python train.py --dataset="crops of objects in photos (Visual Genome)" --mlp_ratio=3 --patch_size=[4, 4] --widths=[80, 160, 320] --eps=1e-08 --one_sided=false --adamw_lr_other_params=0.0022 --batch_size=384 --decay_fraction=0.2 --adamw_weight_decay_other_params=0
Rows from block 2 of a small image classifier, named by matrix and row number. Rows with one number belong to one neuron. Each number is 128 + 24 x the weight over its row's rms, rounded and kept within 0 to 255. All counts start at 0. Numbers have three digits each.
After each neuron's rows are labels from the 100 images, of 14848, where the neuron reaches its highest value: "colour at peak" is the nearest of a few named colours to the mean colour under the peak; "place" is the part of the image that holds the peak. Only what is clearly more common there than usual is listed. The data: crops of objects in photos (Visual Genome).
# fc1: MLP up (model.blocks.2.mlp.fc1.weight, 480x160), inputs 0-159
# fc2: MLP down (model.blocks.2.mlp.fc2.weight, 160x480, transposed), outputs 0-159

fc1.269:111108110143137138149162130114107153167178119119142123129100125184147167126087129150088103132134053171164108121096122117130129130118088150126130113158158099119122127112107158107115151149120134136119126121147128118070100062140146099092187140094161118121100082140139127104129125124124070132140147156177115134104096087138116156122114177155162101113134137135112116154151109125154165117142114141155118111129122143136109129117181106127116116128145120115159118130126131142102105162152154
fc2.269:126105146136117154161121147107112145149147099081142111159157142108128103116137124141138097106122107118134146167128193117103154141106097128132140144137148111155072164140137103138111086138130121089140163141152093123136096144143097062125141173089134075139129139138175124137134117124162117129105152110098137126113150109143129117094131142143117155176141134160121138128078107127162143122111124083123112161074195085130096112120165152134097131131129156160155142147107134121097153114134136
colour at peak: brown
place: bottom right

fc1.423:174139153144114144129100118133115137110104120160114170116138084097159105119122135072113119118133075139143102113153128068179129096156106138125146129156111125112114132144122088129106127102132111145144149104141153136116132100097140137095128107164096153120150098086080145104119103106129112118131117138091104124126074131127133104092128170123145147117127158103086066119090146114117112138119133100114185141082122116095121126109103139124170121096089145142149104094122095144106127117092163
fc2.423:154134108156135109141154122122157150144093160139096142120133141155149162142130119151106097131158122115143169084112127150085133161154128112123142168148092166137138130155116165097104107094123147141118115123149110101176169095098141076131156173133140105107142169156132106132115130125120136133140161148147081127109139119131090144142183146095158132107126119168146119115141063153145140116109128127077141133132139128135159127118150081152138131153128099174121137103184100128169133123109085
colour at peak: white
place: bottom right

fc1.73:148163137153121165142112086122094104157146152130084101146146117101150105125117112123109134173113123037111115165122087101152130124092124136095128135082094146133109084155101128155126106128121142124102133126112155120141134129150133126122155117128093121195126152171107159112170165133083130141125135153108091084132137158078100125061139131122110132133097092138108134146111119140135170102121143106111133117128104130128179131119168145104130114129125131106158094122101122126107110113116127
fc2.73:083115100086114143105123070123075096112122188113189113153080114154139126124127114137129141125096149098128071140120158111127146143116153088141157143098115124111129106116135109077133164140141124150099126159083109151154127143170108137090096112139134111114102129142130091156131133115117099128108115160171127161157119144120121123145152122117146162116176083134139131075088119130134119101125157139125156126089136128134157171134195134141135100131137129140123117123116130107130147102159137
colour at peak: black
place: bottom left

fc1.215:134082163174134129166161100132145110134132139079174195112135149157165114157156129131166158125145146135123139108106188122140137169154128114124109109136161142094091142154116113127097141108113108091150125131097107139092135133132121092156143139147130150100111128158105153115083073128135097143135109163136113081144134158134150151116128126115126150118145121080114124134128155135164118126100142099154136137138178141118137085125167125133124136138142164128145059128179136157146131151123135
fc2.215:144127130121104126113120115120087131152148128180121116134138149127115130123115130129173127081125109156127176131141099123163131116140093140152148158148160103143126180111137167090142144158102127097098120115143153130104125145101123184101129117129133123113147132138076163108143160112129134137124104139120140147138088099128117088126100164119110165193122144162191157102119131158137113078156100105101161080106145140153136092143120144101125150157154147106102088159112095146104145123158100
colour at peak: pink
place: top right; bottom right

fc1.284:155104124139165103101104092145138155138113133136112127108136126137138113173153158153110112151052144119139130162114131126167096128151148163092134138103117096154156115128164106135146142140097164146110186134193114165149126122134132113176063156100159119106099135121141140115123100155130112110099174117164159137142128091144096130098141141130088117122162128142124145128146178130078161110111117176143133141160109111129105104130131080114115152138151108131127141152119115117097127104125109
fc2.284:113126136152139131149117112096128162097130090117180101139124118180122133147128111146169074060128163144088099139145133154101154139116119141091139141145098117137135097101109146120101094109135136107108091113149140156102160152162123146104141132093111063138107119116173131113135150165114157119128093138149168150138090144127144146152142125166105133096121108139113132154123131120116118108153121156154135128074130159120156151159132193131136130130108106128175153121110166174117141146153110
colour at peak: pink; white
place: bottom right

fc1.411:069128140117110106127125104104114131138117144130150152158129131108126132122133120165090180112086114167175082166137140123143120117127123098118086133097136143134137113163162158119156125133146135124111123040111101146103100117144096086146112113110116128124157154095108081107137117131134112140091115129098124141125104129123121156138129127115148149155130086122099122123094098115133142073099108124122156165097136101108130098109112087145099122111102106055113117121140149090088124139152167
fc2.411:090137190124176113130127128130155178068114124112124140119123136143114143130161147125133132105109119149142160154108148101114117110118119130128135132124148126123157130111123142096110198092112141184101078123130139143166135158097128113115125142123137123136133131160122084090136135137103150097120122128127145120160089099071109143168158159106096112122118150155116096139094086108113117142134114141091140140114150180118160127164124132114122127108105141130213098154113144117154107094158136
colour at peak: brown
place: bottom left

fc1.475:148160140139149130096147102132132123165182140140149112146123128149156138097113121154157144105132126112176145111147156110158138164151132120138129130114189140128141167127122113068152088159121155119149125090165109115144155144131139183097152132152142115147145121081140109119095172111132107072165151086142098096134117113126134128117176158130105111145101085079133148121119097132158115107132117105119171117162109143141147180136152138125084110144076161115124125128129093122130139122129128
fc2.475:119118089131076111148091112100094128136131149108144127164127106119146137124130087121136127089122144137094158096114094127127144125165143120122099104103104098134118095115121130133157128133146149132163097083150126125144112089152093149143153111145142155152128180083117131108144140177129127097088103137152144076101086118118145104153123108142128133155136098110151143137164159107077145107140168162153170164142109114095170135144120085090109150155095115116143103150080132129101165144139130
colour at peak: black
place: top centre

fc1.121:145127122098130099129139082093150166115091120110157135128103121164105140155127095145133126114121149168093125134148111147150125151098145183123144109112108134128095143112137167134091153126105140133160094145167168117115134135135126077121086117128138093118126160096161145129130110135086113154141140134101143139114137150169124160137137105135093093106141140121118176135134132084144082217150168096100126109132125149117092120155126122182106123084139139158118136137121133128149130115072131
fc2.121:117113140143115118123099105169149144137087156131137099138160114116131114143154095176111121125130141110113101130102142147138148093136152125143116121110124136174092069152099132114152119108118133077121126168127127149092138144087117131107168084196150115142148143144154105132121117151129166096129174143150144105168151161135092125156113134172163144081138100110142161130099137089115151115107111149139117157121166136134160135148100077117164105137177091107147173153123136122127139111123126
colour at peak: pink; white
place: top right

fc1.245:147159130114151129148175118113121110103194160158109119104154138136095156108116152123136110107157145155147125125151113050123090129143165129116129118105138142110143159134157151134103133115108112120086082106155162111147121117183136144096145172147147133135105181112139118090139133139144137124160126087147137146116128173108133115125096108127214142120069112156166150135110103113134144099088111122146133154130133134142146155127124098109119100123127126142157149117106138171088132133133133
fc2.245:160152104146121121118164109139121187132086099161115113142097167160080129120111121133120117100175116163160145140153092161140193109144105132135102145135155148152111138103100136135135113144139182153113130110110145126133098090113148155160132125137126136126116121159114130114140138082115133145139150088091129153164140144144115100158146158157121168108110112110126175151125120119133160130090147125133104150085151177086100155142179147144120121130153114147114090133115118148142108086126177
colour at peak: red
place: bottom right

fc1.234:113145103140160141128120130157127149145113141076112159120167161145078119118098092142138129139201167168122111142162150147107155148150170180106135112139121157158088138136122108099128136113088163124158110119109130111128144144103092089122099079115090060134131103100154104123100118126141090141105135112132170110160131157135129170116133144111130136109149126133160106143134166124125135158110163149082105090130146091150131154121177142094118135148116137147137125144133115130163130143128140
fc2.234:156151164114108104126124103115103094120124108132102198108137122144125110144144086164114099119140132128123114127118138141146139145115110164113120127133140119197122135135106164132150154171123138099167129120123159121151137091113091110153166114151152142095108131138150150100143131117099095150128148147133133135139125126089112089144094129136146127106132102169184144170140131143145148080107162111135124111093090133129065087156107100082072122128110128118065155127094121133135143148129158
colour at peak: white; pink
place: top right

fc1.142:173141107086107125182115178097105143172126113098119134134152153150121155135160102135138129172149143152116121170131119134121094110137149172137109111104086118135189111124102152147151124129123110114116097134127155136143058127087101146093105137099146101104145122154120128118113137161115068141137107128144174135127101138111145172132145123131115117159103131127145145132175118120132112161145159112104157162135149138148116071135139121134142130081093159151106103106142161106132120103117089
fc2.142:132109129099147118127120103116140104137133083107123132107123140119119127126151156161104136142141139132107123149129087106100133118162168160150081098147114138087117106122159159183143117087133152104151120098087132108142159137093126120157130137137152174132110089118127107080125117086123158122099123120115134106080127128198106170093119111160127135162128123135135123164139091133119128073135071086112170124147135122087108099112076137128135126123138156110100127111149078147139106105147150
colour at peak: brown
place: bottom right

fc1.362:148149111099161175176121134144110166122104147140138127124104130131114109149151102148159112149123081129147108111086142091129128119114144145133113121171150116102159161148149151084140141173088123054110128137163129108122144126164112099106139127083142172153144144164166136110157114165144125137119096125122113146166127082152110140122154129161137122130111135147150145133137094142111126141110111119116127103125062123143117125125198147159127085124182164121128123101129152138142118109171135
fc2.362:184103116109075098157097118149111092108098148111134138109158130146130160098139144183101152132167098105146108140136138174128139092120121144095133115122114109149118125143175102178125098153110098113119102111108086092132130152136157120104126128126170131123137108171140100133068104155132118130137100156135145100147134169115111098136116124160134122137134134097138097099134108157183117150104112074113156130140121095107121151160160095094129123145168104121149149130134117178114152120119144
colour at peak: red
place: top right; middle right

fc1.200:132145159096065119114162084104104142121140101150147128111138128112091154094099129138099132088078133158130104156120109117080127137180111119132138107114113106113158137120117101174118107174113115086168135147103113140179118137111123121142142156100162145132125112118134121108098137092155096120123088143131140109135166136125165106155131116150187143102110104118154176139130084114135155115136110130128119101152152125104114128133124103201157132149151109086108111145095127135092131102150125
fc2.200:161103115134152171125152158105120089148122085151101149125158115158099158174109144096132097132176135097152118109110087173128154111156160141159132109140117113144126103152131127118106117117088116106142151166129138127145177102174110103164130157151131116114170086107098148117138144113146156098143112098165132158121147146161109114145113164118101133161113139138120127110179117139076112112146117134115141090151127100121144116151155105122132105083100080122153173109118104144151112158109145
colour at peak: black
place: bottom right

fc1.450:141130116156132135133156112095100132120127109092167129097168124140136132070136111062114133160114161121155080112168144110140170136169139141078163124146132100133123125110109152146130133157092113107151133149080124141134108113111161157143170123094110125170103120149115108142126129120120164151150109146146092111123102103111145149118091119108160130137090085164132133127106124183097135126126108143070149090084151104180112110128118148123139152144145091148135108127153092099125132147141135
fc2.450:113115098133166108143154147132158150127161155124145136125120136140135162159126162100144086122089082101114123141125136131121110159141156108125112133127104137124121149164136102149119155114082138103147141149088189182160107103151087134113088133140139149118155185109165130115133124169148106131098113136146174125121083117174153125155081096097096146135123119101139130132136139111122131100107128145101125116101133093153135135152168132106133128121183120171137175119146120157132183099106144
colour at peak: black
place: bottom left

fc1.185:153124126115117120126170156101124157156114100116081142072102164115161103129077203131128112120084141133126098118094161148156102139084101095110099101179099148069078124149117066171152129118151146079124112124133095138106113121141123144132097128147103130100117109128139148102115099130099132099143130127156145113112152161141122136127137139133133197095146157108110114103119111120129108085132121115093101114114130111124142108163116149117129123117132114132142137151130113126152169123117131
fc2.185:152170102135143105142130141123125163139165129154120105095123111157083145152116099099095162116141147146164129119126075121136157122130149126124114070112099205110108153164136140122140138153131159166093128162101118130134142120102136148084132112154082101080147113106098116123132141081130116142107115128095151137111092100110119121109137111120127123124142181084145128089133129138097094143143073142128139109126138110134149126162110135137124169120130096131107150137137088079110137131068143
colour at peak: pink; white
place: top right

fc1.279:142142145125101094143172107135114134114122104103129117136105133097170135130104072135111160108127119123116110171152158105108077127139047167129122089133156154141098122108133165102142109129139151143113083118097079093147127168139154157140106118178110142131133136135131143129152131125106147090130147118110109108073131100164150138121137137124126139146143108155103095119123096130129053165088171129099122159123117129100095149102075129140118127115107141150106144134146130132101137160141130
fc2.279:166131132111138131147112098102110160109102088134113151086152117113099097133121137106091116139124143142137118111197076111131139107183131107140091092134112143095117134142124145174145162134137158109111161148114127126108133145116110152120071164134124105160120141116134129097084145120084151142117132096139122133103093106105160129150151140113143125140135148090105111113069084091161149117098161167141100159133112128135112139120110132114113093130153153128098062147171094132150137141142126
colour at peak: brown
place: top centre

fc1.349:086168108122128125143105160132099144156201115122146151149138120130086121109137065147161139113146163154128128149121133130167146151143135079145116125090128127144121127111110126102149121126145117154108142154139123125162109144153134110140105108112122131129120125149121106140121086096159111153104081154068082115127155121143100114155108196112138110126120121084113170156120163137105147167103094139159160134137135107150123183114148128137182101148124119123127130106144183120100120161140114
fc2.349:124132109112135146128115145139166132106145132170109163141087123109149134125139169125141153178161117128116106108152107129133137131116141121090150079150111151106119104149120134160108154140156105100188103144123131106139108116097139168133132159192111124137124148134058100108133112089121166125095148138137132166065119128129133117108095155127139137121150122164104108137123174144115120177140108124117159124180153161170142144128157099124119140109126076140138151096128122082129089097108109
colour at peak: brown
place: bottom centre

fc1.373:121148115135141122133098095130146089156128127088109124153087138161142135139125174169154149127149132103107183085098128112096080115151132123099138110133102157108083139121152134170097119079125070143140108135122142105109140143139130112095059125138146119130137140092124127157125142126111145052147109110131134112106138126087174117154124164144099107100112108130156138095114120153085111111120152104107109141090119113121153124113131140119130095107146085147117136179126181133121127126119151
fc2.373:178083122107170084121121147099107156136147107155111122118149080132139191144121111173092184122095102107106145072114145073063128139132167145127135143150080150147105151118134087103136139115142127129111127126098150093122105127101166105148103121165132101118142124149154126130143154118131149152144144104129121129122158136116124147124171114118176129153153127106114115157106136129148161119141106119103142152128111116150134161107078141133165141128109125110189126126126163140108132109160139
colour at peak: pink; white
place: top centre

fc1.110:138158148094135105136151145083151150138149110123125131133181106167121146152104137135187149147106096135128117090132142121107111127107151186121131154136121103151152133079140137139147115105140120116145132142125118156110131183129130117140084148133132148109160095123109117155153123140093089129175129124107125163158118136114150119118117135131192164127127126126140100128122136110140144153094109186123166126138121153156094144162153138124138096096132138082108153104136105136109173180103051
fc2.110:122084103132109123112116124143157144122102132143148097112124127149121136131139116131145112120094139069165127126162091148119130079155138139150140107121089116112142072135119171150082142087135149163144126146111141120124127138121125141173136124121175136191117121115109142141142131074116172118131164182099126120147112111127095196122163150106122135107103109106108129133159122120136114070125122123127135113120085138120155140172106151129129144133110114101084207130115127113141155110139091
colour at peak: black
place: bottom centre

fc1.393:141121124131107092133180115176113149138131117105117119123171150124090119125164150164145116116126099174099137160086124088166138110133108105160097167139134158172123100103117129123132133116129141086147144098118129147069157105099104107123145150107144105101139124135172123112116143143163156140130112088087145071152153179159099161111113113143126133142111117095081124154124129111146121126117115123089138133086117123145106140097101105126135079122152141141153087120149095172132130100117154
fc2.393:187177120138153080163174150148124120127126144120094101146121167083132136082120152158105066136142130108120106143075128145168127126130129134112186127082137109132119112117111109157176112141144096121113060137103117118123087097128150166146120114113157127146129129125111125153117147103114096124116116079139100160146124107155125125118082139120113140125093120154099091101163139173138140127118089113150143155143125123139145128109123129149142089125130135132106074130156095136107135106149129
colour at peak: pink
place: top right; top centre

fc1.43:088138149141125126130136141116138105159083113120101149130123154138139083168093120137135110121129136142152166129191123152132118135116145105115109131150137097114159151147135124117124163087069171158075111113180132136096100133107153132146149116133125097094096086102122120104151131143117128155128160112107123090135116142134067163125088145125130154125115113121144147128134136139137129131068125153125137090118133141134131120078123146159086111125105145092132135141100122117140180116053174
fc2.43:105145179102155126151120104103104100130113160154165132128124142120094160145133169151145098169166109140136161100141103140120140131121112137142143120145187085151120119132129115154141172126093130112136108164145130144129120113123125116099106108133137089120131110111151123140109148107171116188105124196098157085132140171082136128147123152132094140090155130163143125088113100112148131142121164132131094093098131128102113131141081106154160144119103105073149100148132121134114115095167102
colour at peak: pink
place: top right

fc1.428:095140123129130160119119193101105121141119074080122142153149163128138090131115089139105144151116147089099081135107179114089153114078137141149112155095110143133140083142148144109149119111112111146097115108119103106102155144086139127128146133119118090099093143114128135136116099131125121104099122135108123132157157123139095101084143104102121141064151142142134125130103127123082115139129121111052121108181136096120108141144095141173105129101130114165113148138144141152130129153117156
fc2.428:103133129108122148077121138111139109108122118105127158109081133125112123137117090118183129133191092144140134133111150114128118135136151131147085109138097135124100104097115128087125120173132139145110106111135113154144131100108089092119146101083169154161157143104135128131108121129140155154121153149149117095116122126176143074109104119141172164102173123142165119160125090153106158120069160113112070130118113130145117101133127128116100093146116085105124105089083132136121100121165117
colour at peak: white
place: top left