From a checkpoint of a small image classifier.
Model: 2.48M parameters, patch size [4, 4].
Data: trained on crops of objects in photos (Visual Genome), 123503 training examples, 48.2 epochs.
Rows from block 2 of a small image classifier, named by matrix and row number. Rows with one number belong to one neuron. Each number is 128 + 32 x the weight over its row's rms, rounded and kept within 0 to 255. All counts start at 0. Numbers have three digits each.
After each neuron's rows are labels from the 100 images, of 14848, where the neuron reaches its highest value: "colour at peak" is the nearest of a few named colours to the mean colour under the peak. Only what is clearly more common there than usual is listed. The data: crops of objects in photos (Visual Genome).
# fc1: MLP up (model.blocks.2.mlp.fc1.weight, 480x160), inputs 0-159
# fc2: MLP down (model.blocks.2.mlp.fc2.weight, 160x480, transposed), outputs 0-159

fc1.113:194114177069147139150138195089120095096126085138071125142137142148126114122146098170117119184193194147087103090137129135112148115130122154176007164105087097125149147151142142058148157177127146104132120167142195148148102125135161162137101142094103139086114121091084127095170154138086105147123175154116091121101089083163116111105128152189155125146135110078142123160151089094089142146077096122142149148111115144079113141071133101118104166079082143125144166114162057132065160145151162
fc2.113:181164148187118076070113134139142133159190131109118130177126117106111124174133124156112147181061072095110126141139088088051114108055168145158126042083137139127149129080136120141162156196133143194122132098182079126143152165075113060134172130112133114129106147146134149083130099083107089126110146144105155166117114124119173093144175115130133146173132194137104137095215170135114134115123175183085123169150136139152104137081135152073116075152116157118111133099144114096125120148157077
colour at peak: brown

fc1.31:120115082139151126165131120059141124092145152164125185129143138102143140114146122189172220081112144103119171042228143152087120138105145108190107149143120139156150157103130102064130140168144100105143145160128128112144084147134113081112090107155087147133078109148108156138155167122159114065197139143192089158131137086124091132148127116159121085127140123143133125110146123143063099123099145110065181160131133060116069076065158140173149157131156123156111115136151116129105067167179154
fc2.31:134135147105126139128100175159137097171145131124101098091149139094110150194129121107126118116186138126076111120174135100146147125102114134071157060147105207125137109136100088176110179126162187122119105076142183154137159084035096150104109102038144114083178043131117104109082135111087090084139151112188148111109125134142158073131102160109152094143124142121077151125144141131067125149102148079147166133112113165128066074120096101133059173169134156098098060115112122147114137142134123
colour at peak: brown

fc1.230:144103125098192134188129117107115095095179136117138081105114070172163163150124117206140148156142047134198157127163075080103136154127124093142146155133150129132142165139146120116083130091098120066117095080120185082170156122088115105212160164120121118158116107145107149133073115138128135143095136131116170143114116156115103208122110190122117095153100121139143099138087124122130166071117146145184141136151164026129158152160100200141147092159120146129108094088120114183179080134112107
fc2.230:121077069158149081133127102148082122088126122153108122105160050143121132058092059115115165134156114188104137112092122105105178086134107112187143089126128117134111111140169162094159125171185111156142140071191080116123126132158079142168167115097108149145132195173108103065144119098097125098100097152076153122130132152158094103160125160104077195089157144145137090172106052112115151165137180177119112133120188122120163093134160168131176150144170125123124086162110126111078080112092164
colour at peak: black

fc1.467:086144131108090166093133083169126076209145094158110099126130076104162142162103088147157104203134157111103105136148153129132139128140148134168103100127102140062123109166109158141107164102114110096110197167138174182115204134169111127110137141108138083133089113137097129105115165230135139205134101124153082092127189121110091152113117127135071125189119146116141167101161133105139127120109078156147115128101158087099143144234143113144169097103150114077127165117182062106148118122098120
fc2.467:149132038128134119182150157085087093079174143137116169155061152132146219103135092145166107117110139155126142145066112160119103055115130154139145089110136137110132182102155107095098145111158119177127179155087103111131194073088155110119118138139054132161107114185086118113162119159105168137114137096158164157112128192229135192105135074153136130128171101092143137148133154096135161172112141192112168101088158126151119141162141128105157101150147157148091110080112104098110107097131124
colour at peak: black

fc1.139:145101109065088138102124107104214148126165101138102119165108144140148092061135120178216132076122150096133135092107163132105086174102075103087121146163079090125110122197155112137118114091155107110111123078092176111089112128080171074080082115137138143150185182112206108080134129170117124147103097147187099178120206172160104125062106128133128122149112136128154117113103121125109059131135095123127103091083139110140136168105123166070113113106173098117170104086154113143134107131101141
fc2.139:118159167142108098082151132124119098136180125127144220156134166092123158124136133139154135142090163157198171144085178139071091163146101122136134175164069087089122155163195132177091112110099138168072107128125073124084115061113129115098086108135111177188094084104130106149147125103121118121105086177139109094102187139139098123132104152147098141095159092163091110178135119097091096132099156188080145175113167095140064149122093167146124117044143125078166169131120106097135161123162111
colour at peak: brown

fc1.451:102091126086146064101157098056083113145087083151111128131137120069133175126152132088098090105092103081071150070107166140099121181092107168112189197101063079068110140102148099156119090086077063084172135155134125187130106101117125121124088141152125174118124116073132143094145130118155104101110109106136117158141141135136119119082142163127173153119161102144102058146145146144093137201149158139090091114062171100160178168139152166126088106166129106113081127122114184088106115142141127
fc2.451:173121136145092136106130127091146194087101040107126118115127089173121183102114120135090162107183192132162117096068139102125068180152107174131151118119119150146139089124152142107096154189134175148093084189100158106078072129114105110139156156120179066142158055153174121128123143157132159104102117096151122123117091134172101102110139174125144172169121165073097133179157129218134135124169084161121174095088168145078103128120116145139127128079104096104098122128076141172130077157122102
colour at peak: black

fc1.329:120135156123202115182165137106112091105149109110123168127181161110145119143160107106144149142128147132120110075147105051094049178093192126162129080160121088129155179129130168090165101193152166128138089158123155092116142141174125137160121125134101148108120170113186115156121158180066110134112123172143060149153125092159102115090160125146127081181144117117131181147075147114183154157095093052112065089122092095139144180131152121172137121154068091146105109137052134090105143148145098
fc2.329:165106078176118152115149151167088121101104214150123107115115129121086114113149103127170181132065132098189138150103124132185155128139092127099110170066124121134114124111159157102117168134111149120118131081144088125114167086158149134138133190187094173079154110154072192124130178095148107039125111194142059131177126096148152107080115175089118102106131180135159109116130128112165149090123146091113203147137126137080166180143083117138118147128168143170147111165195153103068144142152117
colour at peak: brown

fc1.34:142172148207133155083152097169140135130129109149152103095121104119116143128113155165177177165135159128049116174145190144176142157130152116071090141182144146179114121157129124141167124138042153218129126103123156190112120150111173110102128117167088108132117128128062081075089191096177145159044096063109092126069148133116099095146138132140109124117170129177112146163154092134113122071093158130074105114076121142133165115160101165136108122104103098135162132127125092112170116113102167
fc2.34:132088179152049039087094136101161137132115119112081138124051120080122113113134107150162153115183155152185132132098172141178185156110119121148113128128092153135075127143051099079119115107133184141134132097154074117156143092170202123116149087159155162128108129176099127116127155154103167158095063137157094119151116120122128133162152121116098055088162125114126104087136087115103161088081115148089158117118120152212150112135080139120138105144098055154146113127146117134200069151126145
colour at peak: white; pink

fc1.218:124119116126061136148132136141128171189121128067079128096125097154133158106072091093133115096041076058113090078121181133134121141018121127107144114051132080149123098121098173162160130138140156106102082157139118117111094127157152125078088123158147153121117133103097111137141114142135173142120179174152128102163121106122126123142171107052067095091077123102195093141118100143081120152094154140079130093147106165125111167105136216084123107139093098118113105151126144166093126087164104
fc2.218:108149089141114134140100113121215116157113112120101166144103194066105146202138168182097142124107150117125075124099158089108098156102128143136216132076098130132105132115153168064140090157140137086167137114091113170137152108135058102087116144122096091104122132128104110178110160148082104135094133170145187201108118116151165166147152152116113127144179120111131084110151200155149114141139111118062107137198151048148159098094157136132076188158159114097130135095148160159120163147139179
colour at peak: brown

fc1.415:199195179115100135095147053137174154059139164131135112097106186138106088124098146142181073173091176179113124086118124163104103171115148142142150111068086083086151102131132115117143132106202107133080105082096150156122114090129134141105183136076090142163099178163128162118121108118099079134118141181071193108110127154180177085100138074104172138153130117095092121093133096101121104055171084137128139117132086134128093129118119166119149092131159100111109145137124125059137145079138123
fc2.415:100112191110097137104113151069085111122115137160152109142148109116081180148132142103063065120112136120089106160119068134118160122141174129160174125121119090131100139124147153161129170101134071123112099133148136121085101092100146115142081124158153147053108094068110153163066133075150132144166105124158111053143123159140157096129123084097143149161130183136059144088142141189136155117099160088154143126069153202164192096155132151217186113086154117141102175145127108170129121162073146
colour at peak: brown

fc1.243:139125077168095125146083089114108130143142135120176150098159163097165107123106152183112113182126113114117163202106165172138142123086111179083095147128070160119161136123132114139153147106104117126171115136123157174163121175144157157090143142118168075083099118126131094199061154150088175082098119139186099156190164097099054134185115157135124116181141127082131163119180098142176153135124103115175119160101145075111161131096170186130172107114089136093130194170213115120139106139107146
fc2.243:141061105167128115067144135143103083049164123129086100195115125168069139147164130110153084129045128138141134129131109092112132157164109102115154151090125142153177114099104091179089096127147143118049193118114134132142170083103130114105136127095135166094128176135152185099174148058111196105119182143120163154162075162175106169052099110151136180180127097136076162141145097088146116152106119153158134097095136107118131149159129126164077125101142161118142107106154137136196129105153174
colour at peak: black

fc1.371:131119197121088160107093130102140141109120105147137129158109138111109088183163152126175166128115102086093101098172106133064122103085107099105140142144065127068095129152111110178137073141124200118126131160084114144085130111156136195134090083131100090099102103076067151124112096109179168161190127136133146104094128165172152139133162125114163171159168143095108091104088090110135095189065115170091138076158123116160124140083175177082136085141168091127089049148130074170108138102156132
fc2.371:094133167190122182171131148168141217158168126154152168104087128104115125162067130109110142144122208099139126125146174154172149182118071140151190102118095179147082144125094108115096105149148187128157102157099159132152141052162083183145121113140093144096123117099085158132146178147055099135123098128109147162091099089152101112113122117083116174092048148160091115124087136144150155077141127124076177175128194170125153164100149128128111131138134093144114134180142128169106152153146093
colour at peak: white

fc1.51:163132130149197177086073094155189174111121106062158182159094138111129195079113092158146171126137096103135088070148076132081141109171146069110132114127089196185097112107160131085117130152145132130170158138111077140148102129126094138124095136173127137173078144113174166150097126107158135098158061149070152146141094109171132176099168094160132071143146102144083128130120107174116098102096169141136094127101129094096115142030120165111091135128124166133194150109127107171100113126146124
fc2.51:136147117124106114146111206124087211116192157171166126115137137175141117134098125151151092138114167162100100135181171103200131138110166144132124113161128102108097102094160106153095106156087153083124163125117166168105138094075128105174147084151157141145134125083162138098169132125144119110103189162120062100139201204173161165155131129177226111138093101140147123161122064123148181122117148120174062210132125140102108134093159070159119153137111136132104144111099149141101116140172149
colour at peak: brown

fc1.253:056141055132082110068132093120141181138106113131133105112138106072128131124109087100117144098104127124075122163163098146129142139147141133210066191190062119142164100140120074121171106100082148147097094150151156116101136143107095220132114163107161110094122078107151125079101086081104140061109097164116093116082117111109065108183119112103163168104161138084125107136086133078130128146097078176104171111161113119109142140158169112071098123110108133095083154118099111100083086109115117
fc2.253:133151140120127113082115099135171153118142091118095161104123178147106162192143085112135151188126140069144231121116098109130162110144123080196123114094074154148148070161126092121145145129125109128147101122147142122224121189095120110127093100116128148084117099116103131110175164142141161168123120128143177120103108033085116087086114142154130125099072084140213103085145095120128113121169163145110124132113106191106101073080146134107122114153066130185106127123114166160139126099060171
colour at peak: black

fc1.122:104133138174144119046157131090100076103148166121187101148175128144136116131139076140090093155121073085141120128079110114104129102202129166163059140089090129154121097176175097180143133108111154148140092149126122131155105100055129107108120117140112140121146073152095129118129127109100132092144103140105137125153117138081104150135119128197119127116128103113182094123046105151131109151082063141074183066155063134168087109170136143151110089143128088129171106102218146123147169201087143
fc2.122:105128146150118146178139130079137146130086162104086043159115145111118130136143169160153161126151113134134137134067140139105114126123121071133185171197145133090120091087152154150105171111130072121187151209095115141127118179213140114136071102077128129160112071105138113070128131100130155104125108135151197082176103088155092099091157089180160116173111122104126179073144144163079108116195117139169159156124131171142096085130079127111155135102093122107171088130115090121143124146181073
colour at peak: black

fc1.231:127122196123136093151092149098135112093133148082185112162121101091110118106103145083117123112127166144093173126113109076152112196136137125088099154129084130137074173138126167115131116129080119037139175159139172185116194182089078151072099092094147135089129149130142141114125197099151149165115136149136098124146129164109172173118057161167143140109145144113135091140167122112156182095142110177149151165176088153120123136137210099131177084103100120115118076143165157124201145089078171
fc2.231:174187129077121126112178145146156058107150115152155131112122131164149183169119185115103155107128135084105158184157116105184095111130184155122106140122106164161169106111163150127120121109145155069127074162153082151179146180155128057079137083152166087162131109162156134151130039092190106129066045172138136134130142122134124115125135074134121166079188135107120139126088132116094150174086097149101162080103144133174091068140152095173128116131142147094115164138143139183149143115095116
colour at peak: black

fc1.323:152136147120135168129121096166116139125162097089132118153074108162146121145111106095098098126125139175085183127194060095145187159110086160115129139153127081168155141150116173132144095177090093134171121211140148149102108217095130133118137159127079147160178115144223122114129147078083138156099118196147159153115049118151143142123117174174099105107142158111112163098140122158129155138129108179140163087129139163136127204143108141213118176153074075099148143176151101113116141122144125
fc2.323:175154121135123062145136100132123121171135167124148095072102083157195176143167132174120099189162099127134114079092083145125134174114080141157110118093087125143117075117113116073156137138131170124095085095089127124150145074075160096121146111184102143082163116067077116104106163122133153088110118140123131116158125065087122079162098077162107166052139119081138167135137072094119133073073158101107046126106136130179117096179117137125105117121145127136083119052119106133072095111101138
colour at peak: black

fc1.239:126150113140164157126117110107171106099120123199101107075093144116060126104061138157077166115126089138121116067156132107091111150112181166148123107154134183098177163077172129049136122115127111142100160123092129181166146111102124123110072041135136157144091164088120120133211122072139138087104123169156150108105145204132162094135100155104115120140113120154174113067139080096140135096089160132123165143143186139162115103136171160148089115160108127102168121156054153107095145132073084
fc2.239:141139103150168162120113135143125130194110081100144170130125155141138155124128078177129124140136073146160191089092139212165110110082151119157149147127179124133118157138083082147103170120139118104217120076145153165165088156104145114138182226150146118054137155165177140119156090138135064056116143143072118108104097162079136178105125148101149102086133121095141108124191150098088141146133162162117105126106147102141162115132143092141148115153117104120149125159161077162143160065121048
colour at peak: black